From a checkpoint of a small image classifier.
Data: trained on Sentinel-2 satellite tiles (TerraMesh), 145000 training examples.
Rows from block 4 of a small image classifier, named by matrix and row number. Rows with one number belong to one channel. Each number is 128 + 24 x the weight over its row's rms, rounded and kept within 0 to 255. All counts start at 0. Numbers have three digits each.
After each channel's rows are labels from the 100 images, of 14848, where the channel reaches its highest value: "strongest on" is what is common among them; "place" is the part of the image that holds the peak. Only what is clearly more common there than usual is listed. The data: Sentinel-2 satellite tiles (TerraMesh).
# convs0: first 3x3 conv, stride 2 (model.blocks.4.convs.0.weight, 112x80x3x3, each kernel summed), inputs 0-79
# convs1: second 3x3 conv (model.blocks.4.convs.1.weight, 112x112x3x3, transposed, each kernel summed), outputs 0-111

convs0.81:142122116109137118089087196108148101116164113126097084150124075144161129091099091114120140108100100129104118109155124102152082140097141103150088124114100111087116124146117118123120112140107142114121120132124129115135107147080112140093113093
convs1.81:152110122139096118154095123109125139133100152099134113128077082120148122100135150094117101146098146131189182111161163097176161139105118160110120127131114117081153118122106153107118135140115134118086154132158105106112164070125133096135120096148144133110139105143153133106160110131154134132110179139107131113137120124156091128098151082129
strongest on: built area; crops; clouds; main land cover: built area
place: bottom centre

convs0.87:114134120139122121133134128083101135108131126154143117105069147148142129065117149120123134092120128138102138125150140127129122127156112095130131166127115118154179121119119074118151105158097148125183100088151138133129137158126102133105098051
convs1.87:136120160145140118172117194141137142143089123121106162127126119115141154107152138117132122122140149131136119092145116102103083111103121134109123107130089081161087111133152148122127129128140144084111133143146128138120146130091195072164092128094099095116128141165148134083131148151140130140139145135106142117131143091095100083170084116124
strongest on: clouds; snow or ice; main land cover: snow or ice
place: bottom right

convs0.54:121123115127117121135145139093087113138127126174148139125065129116145128078126140124135128093131118138084125102138140119132110129140124140136093187112101116141148135139121069124134102151096111154182126083157115111126153164123093139114089077
convs1.54:158101170144134124178099190143130133125120119105104173141139110125120145134151123121129142145120121133102125084152112124125100111088128143134118068128099094143097128150141128116120123098141146088112126136147113121113106118110192058146111106125112114125121116176147127092142121160124142117135137142131144110113132071119079097130082093091
strongest on: clouds
place: bottom right

convs0.57:144115144117156157082112143142148157111120123107078080133149128144132141094133113120148114074045142107108134139128139103148062142129141132133134121134152090141127097140111119076121153128132110107113138154137144126125099091150148135098136157
convs1.57:075126111121138082099130085115130145071105127117122134168131115085133119119140134128113149098116142144153093118155151110142155090128127100142120126125140136112120125134148073152115121134109156173119117109132151132119147113125108133114143133185095140111111147101071090147095141166119091097149136118100091091131094107140123057142153117125
strongest on: crops; built area; main land cover: crops
place: bottom right

convs0.7:129132151147094107154077116091144135130110167125124141105120110160149127118082136072123133115141116118120116162108096145161129120111159164132153100100129119135130095090136090120132120133146129086142085152077135130112091118132155117102086080
convs1.7:088104132120131151117180120173146148100125122146068123093098150114134131124122102129151115097148120139133164103134134130103098137121124109113097136120045125143124120128156132152145113137106131088164160149111076166135110136137125139150058123113096076112092146100100116121165141140114142141156089139106122148142119134152119111102129121149
strongest on: flooded vegetation
place: bottom right

convs0.42:167110123103171099120124096127190144116179111096090102090136161122126114123143154112120117115104138130112126136126138080170099134122129121118151144126107140152101137136107117109098145130130150134119100165160058141092107100139139082123123134
convs1.42:122130150167135071156126121130148120101107129118125168143150138115138136124119142152154127142100137112113115165122128135112113120160134081158140120151142141133130145128125109125099136129132151140121017112139145080163126113104142142143131122124121128105138122158121041173143131129145103090135142090132123137102083081130132092150134130104
strongest on: crops; built area; main land cover: crops
place: bottom centre

convs0.56:140137141122138152081098140133151161115120132097082076122151140150129132097123112109152121079063159101094131135134138117151067140131142129141141114135139097128132092130108120069133158127133125095113144151130146131111086086155147128099129138
convs1.56:067107117127130096102142089121125147061101118115106128170126122078144116124130141125110135097123154145158091122155158109130152094137125099141111147127122136127122123141153065148118111137119141159130124110141135136128152116123111123117134129172092131107113145104091093150095151165119100092143128110096092095134082112143117053153153125127
strongest on: crops; built area; main land cover: crops
place: bottom right

convs0.35:157117137100167121107125104124167150112161125091079104114140156116135128116133146137122083094086138134103124137127141059167085138117135144098139131118139142147102118121114115094092152136126130133087104166141097134098095103153142078118125147
convs1.35:098139133141138056130119099120132131095108135132129148151133157112136114119110136161149147124091133117116102151126133128130119101151127079156138129136153155116133153143106100142122143138116133155135029111124156082157101107111111158139141129145129135103125135132110044170124129141129098087142135119111102124097082099137133081128126119101
strongest on: crops; built area; main land cover: crops
place: bottom right

convs0.68:117148108151098098127164110104105132090110158142121113118131166143135140120115125115150109103122135087105123113131127110116157112180118149120171163144172138084136123081184124072138095116128105107144125104125128120080142096133157153117137164
convs1.68:115120113087162103104060130186112137117102121123108121103139154050157131110142117140115135120142147111125078114146117142103107133111160101076153139135127118144086098135186121157130129089147153133115124120147133154080135146152125113126135147134118100161081103112114100124111147133107086157105129132145132117126148134123114090146138149160
strongest on: snow or ice; main land cover: snow or ice
place: middle right

convs0.51:135132132163109088174105083087143108126107164155129134126118119143134150125096125116125114092131172122112121160096119122140107109129146155134153151116104129125098115119106102144069135135122158089157118162140062123139102126141149099096085094
convs1.51:127102162128146158131135119145139149087123083160073135120127139136121161148100127165150123137157124121105153110124134135133093126116103088137101133131064105137125122118139083132127094100111125063163126145123091141110141172110132130143081107100116137064086100150157106116158122127116137110186095109103107147134121115145127146118107132138
strongest on: flooded vegetation
place: bottom right