Weights of a small image classifier.
Model: 3.54M parameters, 24-pixel images, arch preact_resnet, norm batchnorm, activation relu, widths [80, 112, 176].
Training: 14500 steps, held-out accuracy 82%.
Data: trained on Sentinel-2 satellite tiles (TerraMesh), 51.2 epochs.
Rows from block 4 of a small image classifier, named by matrix and row number. Rows with one number belong to one channel. Each number is 50 + 15 x the weight over its row's rms, rounded and kept within 0 to 99. All counts start at 0.
Before each channel's rows are labels from the 100 images, of 14848, where the channel reaches its highest value: "responds to" is what is common among them. Only what is clearly more common there than usual is listed. The data: Sentinel-2 satellite tiles (TerraMesh).
# convs0: first 3x3 conv, stride 2 (model.blocks.4.convs.0.weight, 112x80x3x3, each kernel summed), inputs 0-79
# convs1: second 3x3 conv (model.blocks.4.convs.1.weight, 112x112x3x3, transposed, each kernel summed), outputs 0-111

responds to: crops; built area; main land cover: crops
convs0.17:57 31 52 43 50 17 39 58 39 39 56 48 44 57 50 49 28 51 51 38 43 20 45 59 49 47 33 50 23 32 29 63 47 22 36 49 62 48 58 17 56 24 64 35 60 43 76 64 54 27 34 26 66 29 52 63 52 42 26 35 50 59 37 51 37 41 20 67 72 28 58 23 52 36 46 46 26 37 35 49
convs1.17:47 32 63 61 49 51 57 42 35 33 54 54 19 60 53 50 30 47 80 52 52 35 49 50 57 30 50 29 47 53 52 06 28 50 43 63 48 71 78 73 47 57 61 60 47 43 99 50 46 50 50 63 56 40 57 12 44 43 41 26 49 55 47 61 52 55 61 37 30 54 42 58 51 41 44 58 67 66 38 57 49 64 41 13 61 15 39 50 34 51 53 43 63 35 67 46 81 56 42 39 52 67 52 42 54 55 71 42 56 60 25 44

responds to: built area; flooded vegetation
convs0.93:53 44 37 35 71 54 42 68 42 61 38 52 29 50 39 55 17 34 45 44 55 59 38 69 43 40 39 75 52 33 46 11 57 25 28 65 38 52 52 20 65 26 42 66 24 34 37 64 63 52 07 42 58 43 39 39 63 66 58 39 48 46 50 34 46 66 51 50 57 68 55 56 69 38 49 40 26 51 44 80
convs1.93:39 48 75 18 66 44 69 08 63 65 33 50 46 41 37 67 49 56 55 53 36 12 87 77 26 59 47 55 40 62 60 42 45 42 55 48 39 83 46 55 57 31 44 63 57 42 44 50 55 43 73 59 49 37 66 67 42 27 66 40 55 42 66 44 88 61 51 49 65 68 51 48 64 47 39 68 44 55 63 48 80 45 42 55 34 13 70 58 55 58 32 54 72 33 32 38 53 45 61 46 54 50 47 59 48 52 43 40 45 55 14 67

responds to: crops; main land cover: crops; built area
convs0.23:49 60 42 49 54 53 55 72 40 39 28 65 46 51 51 59 25 25 43 37 80 49 31 67 43 36 49 44 52 31 53 26 47 29 31 49 58 49 99 28 55 39 54 65 59 70 45 51 55 51 35 44 50 43 35 46 33 45 51 35 55 75 49 32 28 58 30 60 95 43 39 29 44 69 58 61 45 59 50 22
convs1.23:41 54 66 28 71 36 60 26 77 63 32 76 62 35 74 67 52 69 77 46 73 39 70 49 43 64 38 44 55 64 63 10 51 68 35 22 51 45 67 52 62 26 34 52 45 57 52 63 57 47 49 62 59 21 76 16 51 54 52 55 48 33 55 47 54 51 48 66 40 58 54 54 56 49 17 71 56 79 35 74 42 54 54 30 49 29 63 51 55 47 09 53 42 45 30 49 61 44 61 28 38 57 48 52 43 55 56 55 63 31 30 55

responds to: crops; built area; main land cover: crops
convs0.62:47 42 67 66 34 53 40 34 43 46 51 86 46 34 61 33 27 36 49 74 41 53 52 61 53 33 51 38 57 40 46 42 73 34 34 53 99 50 65 50 66 20 51 54 49 60 53 71 43 44 64 45 45 45 44 51 38 55 34 36 63 55 75 57 35 43 38 71 45 42 62 25 24 44 79 85 41 50 48 36
convs1.62:27 24 40 65 67 60 26 58 39 37 60 63 45 37 27 54 22 55 77 45 99 27 44 44 59 41 52 41 38 68 41 55 61 61 51 41 48 37 64 63 49 35 36 67 46 55 69 41 62 40 25 58 48 28 62 43 46 51 58 57 58 76 50 43 49 67 56 45 38 41 58 57 28 60 31 43 55 58 47 60 42 20 58 21 63 70 39 25 62 57 34 63 44 34 30 59 56 38 46 27 00 39 65 39 37 52 52 51 49 67 54 46

responds to: snow or ice; main land cover: snow or ice
convs0.111:05 53 57 50 20 53 49 65 62 55 24 80 53 34 41 50 46 49 28 71 57 53 43 37 33 51 63 57 74 36 55 44 55 66 47 19 49 36 48 54 36 60 52 53 61 37 40 27 57 61 56 35 66 56 26 50 52 42 57 44 11 62 43 43 48 60 48 02 40 69 33 73 35 59 61 54 47 44 49 48
convs1.111:54 38 62 46 87 39 71 45 80 51 68 64 65 23 57 63 19 43 70 20 61 31 47 64 32 52 34 35 25 85 51 53 50 48 57 66 52 29 43 27 63 28 47 54 52 54 51 40 63 34 46 66 62 00 59 48 61 72 40 45 45 49 46 44 43 62 52 57 38 43 60 27 54 36 18 66 56 41 44 66 40 46 37 65 35 47 48 55 69 49 53 45 29 46 30 69 35 29 59 34 63 47 60 49 55 22 55 30 38 67 54 55

responds to: water; flooded vegetation
convs0.101:64 50 80 60 41 51 41 45 71 29 63 69 39 67 68 53 35 57 29 69 38 61 51 47 49 10 55 77 45 54 68 65 52 37 41 52 72 44 25 41 48 53 52 60 69 61 53 56 44 49 54 63 74 65 15 19 30 43 61 50 46 81 65 37 25 64 56 81 40 46 55 33 39 42 48 42 40 42 48 42
convs1.101:58 47 56 44 59 32 53 65 42 46 60 46 58 34 76 54 65 45 42 38 62 36 31 45 60 31 44 36 58 46 44 67 49 77 56 72 39 30 57 62 48 26 24 39 18 49 63 50 29 50 32 42 47 67 67 42 46 74 28 50 58 59 51 36 25 58 85 44 55 42 75 81 51 52 24 43 79 61 08 68 19 39 43 47 43 66 50 44 58 31 48 59 35 56 74 75 67 49 42 45 26 31 69 62 58 59 60 28 45 46 50 62

responds to: water; flooded vegetation; main land cover: trees
convs0.6:57 41 50 41 72 52 59 68 33 60 70 40 50 61 45 42 74 59 60 51 40 18 20 61 51 59 42 46 46 30 44 45 49 61 45 74 39 61 25 50 38 57 47 58 44 62 00 64 37 42 39 50 41 43 26 44 54 50 53 28 64 28 62 32 61 20 45 71 33 59 58 48 63 35 41 43 57 16 51 66
convs1.6:68 91 28 45 30 51 33 55 19 55 34 43 46 44 41 73 81 30 39 39 20 60 32 46 40 49 50 50 61 20 57 35 45 49 23 43 43 67 30 26 39 41 43 56 45 39 36 38 57 37 72 44 42 41 45 53 35 56 58 48 28 56 38 55 70 44 32 49 56 66 21 59 39 40 54 06 47 36 63 38 69 67 51 60 39 53 61 65 36 55 37 52 64 47 46 46 65 49 57 70 48 57 06 45 55 35 45 63 16 49 45 53

responds to: snow or ice; main land cover: snow or ice
convs0.28:29 54 30 46 17 58 35 61 61 50 13 59 54 20 54 31 35 60 20 58 46 54 53 43 47 52 48 65 28 33 56 58 66 33 58 18 61 17 41 43 50 55 48 37 61 53 50 24 51 53 28 64 52 42 35 57 28 46 59 39 17 59 29 56 54 49 50 26 36 52 18 45 34 66 42 45 37 53 64 47
convs1.28:42 36 59 31 70 50 60 59 80 66 32 42 71 63 56 46 41 52 38 53 52 35 65 57 75 45 50 46 47 70 21 68 65 51 49 44 53 10 32 51 54 25 69 34 44 84 47 65 43 60 41 55 52 54 51 43 47 49 38 57 41 53 60 55 53 69 74 35 41 36 73 54 39 65 39 61 41 34 35 64 10 57 46 64 51 55 41 52 86 28 16 49 20 68 54 64 30 37 38 64 81 73 58 69 58 47 44 47 54 36 67 51

responds to: built area; crops; water; main land cover: crops
convs0.103:37 13 73 41 30 70 39 55 54 64 53 51 50 36 49 40 15 32 56 77 21 39 76 65 58 49 55 71 50 37 62 46 66 20 48 53 71 50 45 39 70 29 48 41 40 54 56 60 49 30 72 41 58 52 56 29 49 65 36 40 39 53 67 37 47 28 30 61 35 49 52 29 12 49 58 64 51 64 43 45
convs1.103:32 43 46 64 69 57 48 55 39 06 50 55 53 37 15 68 56 48 58 43 60 35 70 52 45 58 61 17 31 67 28 31 37 32 71 59 49 41 52 57 62 48 45 57 26 57 60 23 16 36 44 67 43 40 69 58 25 65 60 59 51 78 58 52 46 66 69 41 49 53 60 51 32 33 48 41 66 47 38 60 55 46 41 23 62 60 32 29 76 42 40 60 51 23 41 69 55 73 64 38 32 21 73 54 52 57 67 48 52 68 31 44

responds to: crops; built area; main land cover: crops
convs0.41:60 63 49 45 43 42 41 50 58 24 58 39 48 60 47 57 42 16 61 37 47 54 59 71 30 14 38 31 58 45 25 29 44 23 16 45 61 50 69 35 65 05 63 39 44 52 60 38 59 38 34 28 43 57 52 49 51 42 22 62 54 58 46 56 21 57 31 65 67 46 41 34 41 57 47 57 41 50 63 22
convs1.41:30 33 49 36 44 49 37 31 43 51 27 77 14 48 67 50 32 49 62 34 37 20 61 31 46 51 53 29 28 35 47 09 56 51 53 63 34 65 91 42 61 46 54 57 47 35 45 54 72 62 30 46 41 27 37 14 48 34 48 35 52 42 48 71 46 37 62 61 40 42 43 34 70 48 40 52 48 73 42 48 62 55 50 26 46 20 57 59 30 39 45 62 59 54 58 40 73 63 65 17 44 52 41 26 40 51 59 34 60 66 32 51

responds to: water; main land cover: water
convs0.94:44 25 49 62 51 46 51 26 39 61 40 42 51 32 62 58 37 59 61 43 65 25 44 70 76 57 54 55 48 36 38 54 65 52 53 51 65 24 39 28 59 47 30 41 52 74 10 46 35 15 47 33 36 18 40 13 39 57 64 38 44 31 53 15 47 50 29 44 50 31 37 58 44 60 55 66 64 53 52 55
convs1.94:45 64 59 55 60 66 42 47 44 53 34 32 52 35 40 85 57 54 13 52 26 56 60 71 21 62 61 42 47 41 49 41 57 24 17 50 29 45 04 40 61 38 47 45 06 45 15 51 60 34 51 37 57 49 39 45 39 49 62 58 63 66 38 45 62 61 52 73 55 57 60 39 57 49 34 41 58 45 06 59 49 62 29 13 57 54 69 54 52 46 40 63 58 56 30 53 72 51 50 44 44 43 48 46 48 49 51 55 32 62 42 76

responds to: crops; main land cover: crops; built area
convs0.60:43 35 49 40 40 42 58 45 40 29 49 58 28 44 26 30 31 53 60 60 58 42 32 58 44 44 30 39 37 40 39 66 62 36 30 48 57 71 75 21 42 49 40 50 62 52 32 70 50 41 12 42 64 23 43 56 56 23 68 43 41 75 47 64 29 51 59 56 70 36 43 62 57 45 57 73 07 25 54 43
convs1.60:55 31 54 36 43 39 64 20 56 54 48 58 35 38 63 54 47 41 70 36 79 48 57 43 64 23 35 45 43 60 71 22 31 72 60 57 67 56 56 29 38 36 51 64 33 63 51 49 61 48 59 57 44 51 71 18 28 30 33 27 45 23 57 37 59 59 30 50 47 58 55 79 70 66 25 56 65 43 38 53 44 66 80 36 23 17 56 68 45 52 60 46 49 44 50 27 60 20 36 39 39 68 64 36 58 36 70 61 42 28 34 47

responds to: flooded vegetation
convs0.84:63 65 56 46 42 18 67 35 66 75 64 74 57 70 72 46 55 44 44 56 75 27 52 48 58 54 64 56 63 40 52 46 60 51 45 55 54 59 43 33 70 37 33 42 48 54 55 51 54 37 45 59 49 39 57 36 16 80 48 43 63 23 71 60 45 54 48 58 45 04 65 17 25 29 61 67 40 44 29 53
convs1.84:60 54 59 67 52 42 56 47 23 12 58 47 56 32 25 46 50 53 53 46 54 49 57 49 45 31 64 65 68 51 61 52 63 19 53 55 50 41 54 52 41 47 00 53 29 31 57 42 63 51 43 57 42 58 56 58 35 48 46 49 61 62 57 32 43 51 43 40 62 48 20 47 62 45 40 30 41 54 41 44 43 31 52 17 67 52 66 51 30 51 49 38 48 57 57 52 50 79 08 27 00 17 49 37 29 52 53 43 50 55 44 46

responds to: crops; built area; main land cover: crops
convs0.86:53 42 44 55 22 44 53 37 31 47 51 80 31 25 35 32 52 41 31 70 43 56 45 47 33 47 58 33 76 36 21 49 81 42 45 57 73 37 56 61 48 24 44 53 62 51 56 67 50 63 45 38 42 46 43 61 40 53 49 42 61 37 66 76 33 65 22 50 32 17 73 42 41 49 92 72 49 46 54 52
convs1.86:51 08 49 58 65 53 50 59 40 31 60 64 42 40 17 38 21 63 71 41 81 36 53 35 60 34 57 59 43 66 64 55 67 55 55 52 56 35 64 49 44 44 16 64 51 57 63 40 74 49 33 65 49 45 61 47 47 40 45 54 53 61 56 31 46 65 33 34 42 35 44 51 45 75 24 48 38 48 56 45 45 07 72 34 54 63 60 49 45 62 48 50 44 45 56 44 51 39 18 16 08 32 71 47 15 53 37 49 51 49 62 40

responds to: snow or ice; main land cover: snow or ice
convs0.27:18 66 31 52 21 54 37 53 59 56 09 63 56 25 62 37 37 54 27 58 68 57 43 46 49 53 42 59 31 33 49 56 67 33 59 16 57 21 51 47 52 55 56 52 60 58 45 30 51 58 37 62 55 50 32 59 35 51 58 38 14 59 25 52 47 54 55 21 43 57 19 50 39 59 50 57 17 60 68 55
convs1.27:46 26 54 50 64 38 51 55 82 61 40 48 55 54 60 42 31 43 49 43 61 17 79 48 76 38 56 41 47 88 29 64 71 55 62 44 43 00 38 55 62 15 53 42 41 80 46 56 56 52 23 51 59 40 52 35 49 47 54 46 42 54 59 55 50 64 68 49 38 28 69 56 47 66 36 54 42 27 33 63 22 42 42 52 46 55 41 61 72 23 22 60 21 66 41 56 24 35 35 58 65 56 63 59 49 39 39 45 55 49 64 46

responds to: water; main land cover: water; flooded vegetation
convs0.22:58 35 64 50 34 60 68 36 46 70 64 37 52 60 38 35 48 63 40 44 49 47 29 30 42 94 73 39 89 50 29 48 33 32 56 50 43 62 56 35 34 64 14 30 58 55 24 61 74 34 51 54 85 49 40 38 67 46 42 31 57 36 61 44 48 62 46 62 58 64 54 36 70 51 50 47 25 39 44 49
convs1.22:34 62 35 51 61 46 50 52 60 25 67 08 52 14 51 46 64 38 31 46 35 56 54 44 46 43 69 43 53 52 48 44 54 46 60 59 76 65 16 46 33 58 33 58 00 55 47 54 50 55 56 50 64 53 57 49 50 64 26 43 46 58 49 43 42 55 54 37 14 64 49 42 49 29 29 46 54 29 14 53 38 40 36 59 45 56 20 49 50 63 59 72 70 41 60 55 61 69 07 20 49 51 52 53 40 46 66 56 37 61 53 62

responds to: main land cover: crops
convs0.16:36 37 46 60 23 39 30 00 78 27 46 52 27 46 83 67 30 51 52 33 37 52 77 76 66 45 49 62 38 47 70 57 67 36 37 44 51 65 49 25 55 51 46 37 46 57 59 57 56 38 43 60 32 40 48 24 26 46 48 62 34 57 57 59 32 52 40 56 51 30 41 60 42 43 24 61 59 36 51 30
convs1.16:69 37 52 61 50 51 51 48 30 50 66 65 46 59 38 54 55 47 40 40 56 45 44 53 36 39 47 45 52 48 60 65 42 38 39 87 40 31 50 47 63 36 65 39 18 34 43 42 40 55 05 48 19 62 49 43 37 51 42 48 55 64 46 30 00 60 41 66 67 34 48 42 83 63 69 38 65 57 15 49 42 45 45 18 47 49 51 64 40 13 74 43 33 80 51 55 55 73 62 40 20 42 60 43 55 53 61 47 36 55 52 49

responds to: main land cover: crops
convs0.79:54 51 30 99 63 39 52 33 47 47 57 66 67 48 52 72 51 38 52 69 58 53 54 75 31 38 67 37 36 76 38 25 47 59 40 49 87 58 51 65 63 37 70 60 54 40 59 53 65 59 45 46 78 58 56 66 67 46 41 58 61 67 62 61 35 48 34 66 60 39 57 18 61 57 58 59 44 64 62 24
convs1.79:29 59 26 66 63 55 35 55 50 35 62 61 61 19 62 52 46 57 67 52 41 47 51 47 48 65 61 14 32 52 37 42 50 66 42 39 41 18 55 55 47 27 38 60 41 48 67 58 54 46 29 31 69 00 36 22 53 62 57 63 48 53 48 64 51 60 57 65 51 45 68 36 52 50 40 45 37 58 23 65 18 44 61 30 59 54 56 63 51 37 16 71 29 56 22 62 57 55 48 33 19 61 52 46 32 37 57 51 77 60 65 53

responds to: clouds
convs0.108:51 44 58 56 72 35 56 50 56 49 40 32 20 80 46 38 36 20 80 43 82 61 57 72 52 45 26 45 42 42 31 13 22 56 47 42 53 84 57 46 58 38 34 64 39 39 42 71 41 28 53 44 41 52 84 36 66 51 46 43 39 49 45 45 38 40 54 52 65 36 41 27 57 34 68 70 45 54 44 48
convs1.108:50 43 41 45 29 54 30 00 36 51 36 46 72 48 48 59 58 30 52 45 61 50 51 52 51 53 38 41 45 46 33 22 26 25 51 57 43 56 53 39 49 62 46 62 45 48 46 56 50 52 51 64 40 27 58 39 46 63 69 58 44 24 46 76 52 24 07 54 52 58 69 51 46 68 47 35 64 75 52 53 50 44 44 45 62 07 24 49 56 44 47 36 50 52 30 67 62 58 51 73 25 23 54 47 33 47 70 58 55 32 35 79

responds to: flooded vegetation
convs0.71:95 45 69 26 47 55 48 50 50 39 74 67 49 70 60 20 44 60 49 35 44 62 51 44 32 43 50 47 64 41 10 31 70 20 41 67 45 70 35 26 53 58 57 60 50 58 40 47 48 50 44 58 62 53 23 51 33 45 27 46 91 44 58 38 35 51 64 57 52 68 75 41 46 40 73 44 42 45 39 52
convs1.71:42 48 38 45 66 30 22 57 14 13 50 64 23 35 59 54 58 42 58 53 54 54 55 38 55 43 53 43 75 52 45 71 70 64 70 50 59 56 53 45 37 46 00 61 29 37 60 49 59 51 49 55 47 63 53 59 48 56 62 49 53 52 42 44 56 44 51 12 49 50 55 75 59 49 31 16 45 63 59 50 55 25 46 69 31 57 37 41 27 53 64 57 56 53 60 41 56 45 32 32 00 28 52 51 39 50 34 53 55 42 50 63

responds to: water; flooded vegetation
convs0.74:39 43 70 41 50 65 57 60 50 41 57 60 82 42 65 54 54 54 46 48 29 35 29 39 29 41 37 65 51 35 60 73 95 43 31 58 39 70 37 26 50 53 38 42 73 72 40 49 28 83 65 80 24 41 36 56 13 38 35 60 55 64 67 51 48 54 61 58 44 50 61 54 60 44 35 52 58 31 49 43
convs1.74:67 51 49 66 42 67 49 64 43 36 44 60 59 41 42 61 56 42 61 59 55 85 23 32 69 25 94 64 47 52 79 84 58 71 69 39 57 18 48 61 52 34 45 33 54 41 57 55 28 47 32 36 46 67 57 69 44 49 61 85 53 59 39 32 34 72 57 56 63 33 52 81 59 67 53 25 46 40 64 48 30 50 67 69 62 85 68 54 53 39 25 53 39 66 41 52 40 61 42 40 51 47 67 40 60 54 35 49 57 45 67 53

responds to: snow or ice; main land cover: snow or ice
convs0.100:42 62 59 53 29 57 43 54 63 51 38 71 53 22 43 43 30 57 21 50 78 58 38 32 53 51 49 59 48 44 53 44 63 41 60 30 51 17 36 47 27 60 47 56 62 32 62 22 65 56 34 46 73 51 24 57 31 56 58 26 15 58 23 50 51 67 56 28 33 64 35 52 46 41 53 54 08 49 59 61
convs1.100:50 29 66 50 63 28 64 52 72 52 56 35 59 58 74 32 46 40 22 35 52 11 80 55 69 41 49 51 46 81 43 50 72 53 61 62 54 33 14 63 58 36 47 44 44 74 38 49 62 55 41 59 42 39 51 40 50 59 23 25 37 49 64 71 59 61 51 30 37 45 75 36 58 68 45 58 55 00 40 52 26 42 51 59 40 49 51 72 58 39 27 51 49 56 44 70 34 57 27 53 58 57 62 66 42 29 47 33 56 44 75 62

responds to: flooded vegetation
convs0.43:38 54 09 49 39 45 68 77 26 22 46 53 53 34 58 55 55 61 26 45 51 56 37 33 52 52 60 13 49 52 44 52 51 30 36 29 47 35 43 40 43 65 66 45 59 58 59 75 58 30 45 49 32 40 69 41 65 03 31 22 41 30 53 55 48 53 45 56 46 45 52 20 47 50 48 25 38 34 41 58
convs1.43:24 52 59 35 58 55 52 72 52 81 39 65 21 57 43 48 33 53 53 72 52 34 67 44 53 51 39 52 65 49 42 64 38 34 33 01 55 57 56 75 37 36 65 69 72 43 58 51 37 48 52 53 58 48 16 54 76 13 65 34 50 41 51 43 55 62 52 55 38 44 36 40 39 26 59 60 39 63 56 34 53 56 31 58 14 39 29 48 45 65 52 43 38 36 47 32 58 13 55 64 57 75 32 43 51 51 26 47 50 43 49 17

responds to: flooded vegetation
convs0.90:61 32 61 43 65 59 68 60 33 56 70 59 58 57 56 42 66 55 57 63 52 21 27 38 30 56 41 44 45 39 54 38 77 52 43 65 29 48 16 51 36 42 37 62 54 63 07 64 38 62 52 57 47 46 35 59 24 51 56 36 63 49 65 46 75 25 44 72 10 51 50 38 28 45 39 44 47 23 60 73
convs1.90:73 67 27 46 56 56 33 58 29 48 56 31 41 32 43 61 68 32 40 51 38 60 35 27 58 37 61 59 67 56 58 54 49 57 30 35 53 46 26 40 41 40 42 46 44 44 34 49 42 52 60 45 35 46 39 58 28 46 49 53 41 51 43 66 61 57 36 55 69 61 10 47 19 61 51 01 50 04 66 47 62 52 68 52 33 66 67 61 41 53 28 64 57 42 23 42 63 59 42 49 41 55 00 49 53 36 46 44 28 52 63 31

responds to: main land cover: snow or ice
convs0.38:58 54 53 36 63 74 63 57 47 50 54 51 27 56 44 45 52 54 32 73 67 18 29 43 31 68 31 22 60 23 51 33 45 79 45 51 37 41 36 53 34 66 31 36 72 29 32 40 55 65 81 36 64 50 28 52 47 40 52 54 38 56 39 51 60 43 24 52 13 50 50 66 47 49 43 30 54 30 70 74
convs1.38:51 67 26 21 63 53 48 31 58 40 53 24 64 21 71 42 65 43 53 27 46 70 38 49 48 50 46 67 30 68 43 44 41 56 48 49 48 43 25 45 58 51 43 39 53 56 36 50 55 56 64 52 44 27 39 46 38 62 36 40 32 50 42 71 64 58 39 54 38 53 44 17 28 53 48 29 39 00 59 71 61 60 79 76 46 56 38 58 56 59 35 52 58 61 18 64 44 63 33 28 56 51 34 52 57 24 52 45 29 43 81 59

responds to: water; bare ground
convs0.76:59 59 21 54 64 64 48 70 57 45 38 66 25 44 46 67 71 36 53 63 65 43 57 48 51 48 42 46 50 25 45 17 62 43 28 36 58 49 59 38 63 45 66 00 70 67 67 48 45 26 67 66 43 08 42 47 37 29 38 32 55 66 40 51 61 37 44 62 54 50 45 36 61 59 21 51 49 57 46 67
convs1.76:46 48 46 39 52 41 42 39 38 26 23 55 26 60 62 53 35 46 72 45 62 31 49 15 54 34 39 48 52 60 55 39 38 40 36 45 50 48 74 59 75 63 74 57 39 44 77 47 24 45 60 62 48 65 39 42 39 21 33 39 49 59 54 55 58 54 60 62 53 59 00 49 40 37 73 36 50 40 57 44 71 75 81 36 22 46 46 42 41 52 45 48 39 48 47 29 41 53 50 38 53 75 35 20 61 59 55 28 42 42 52 04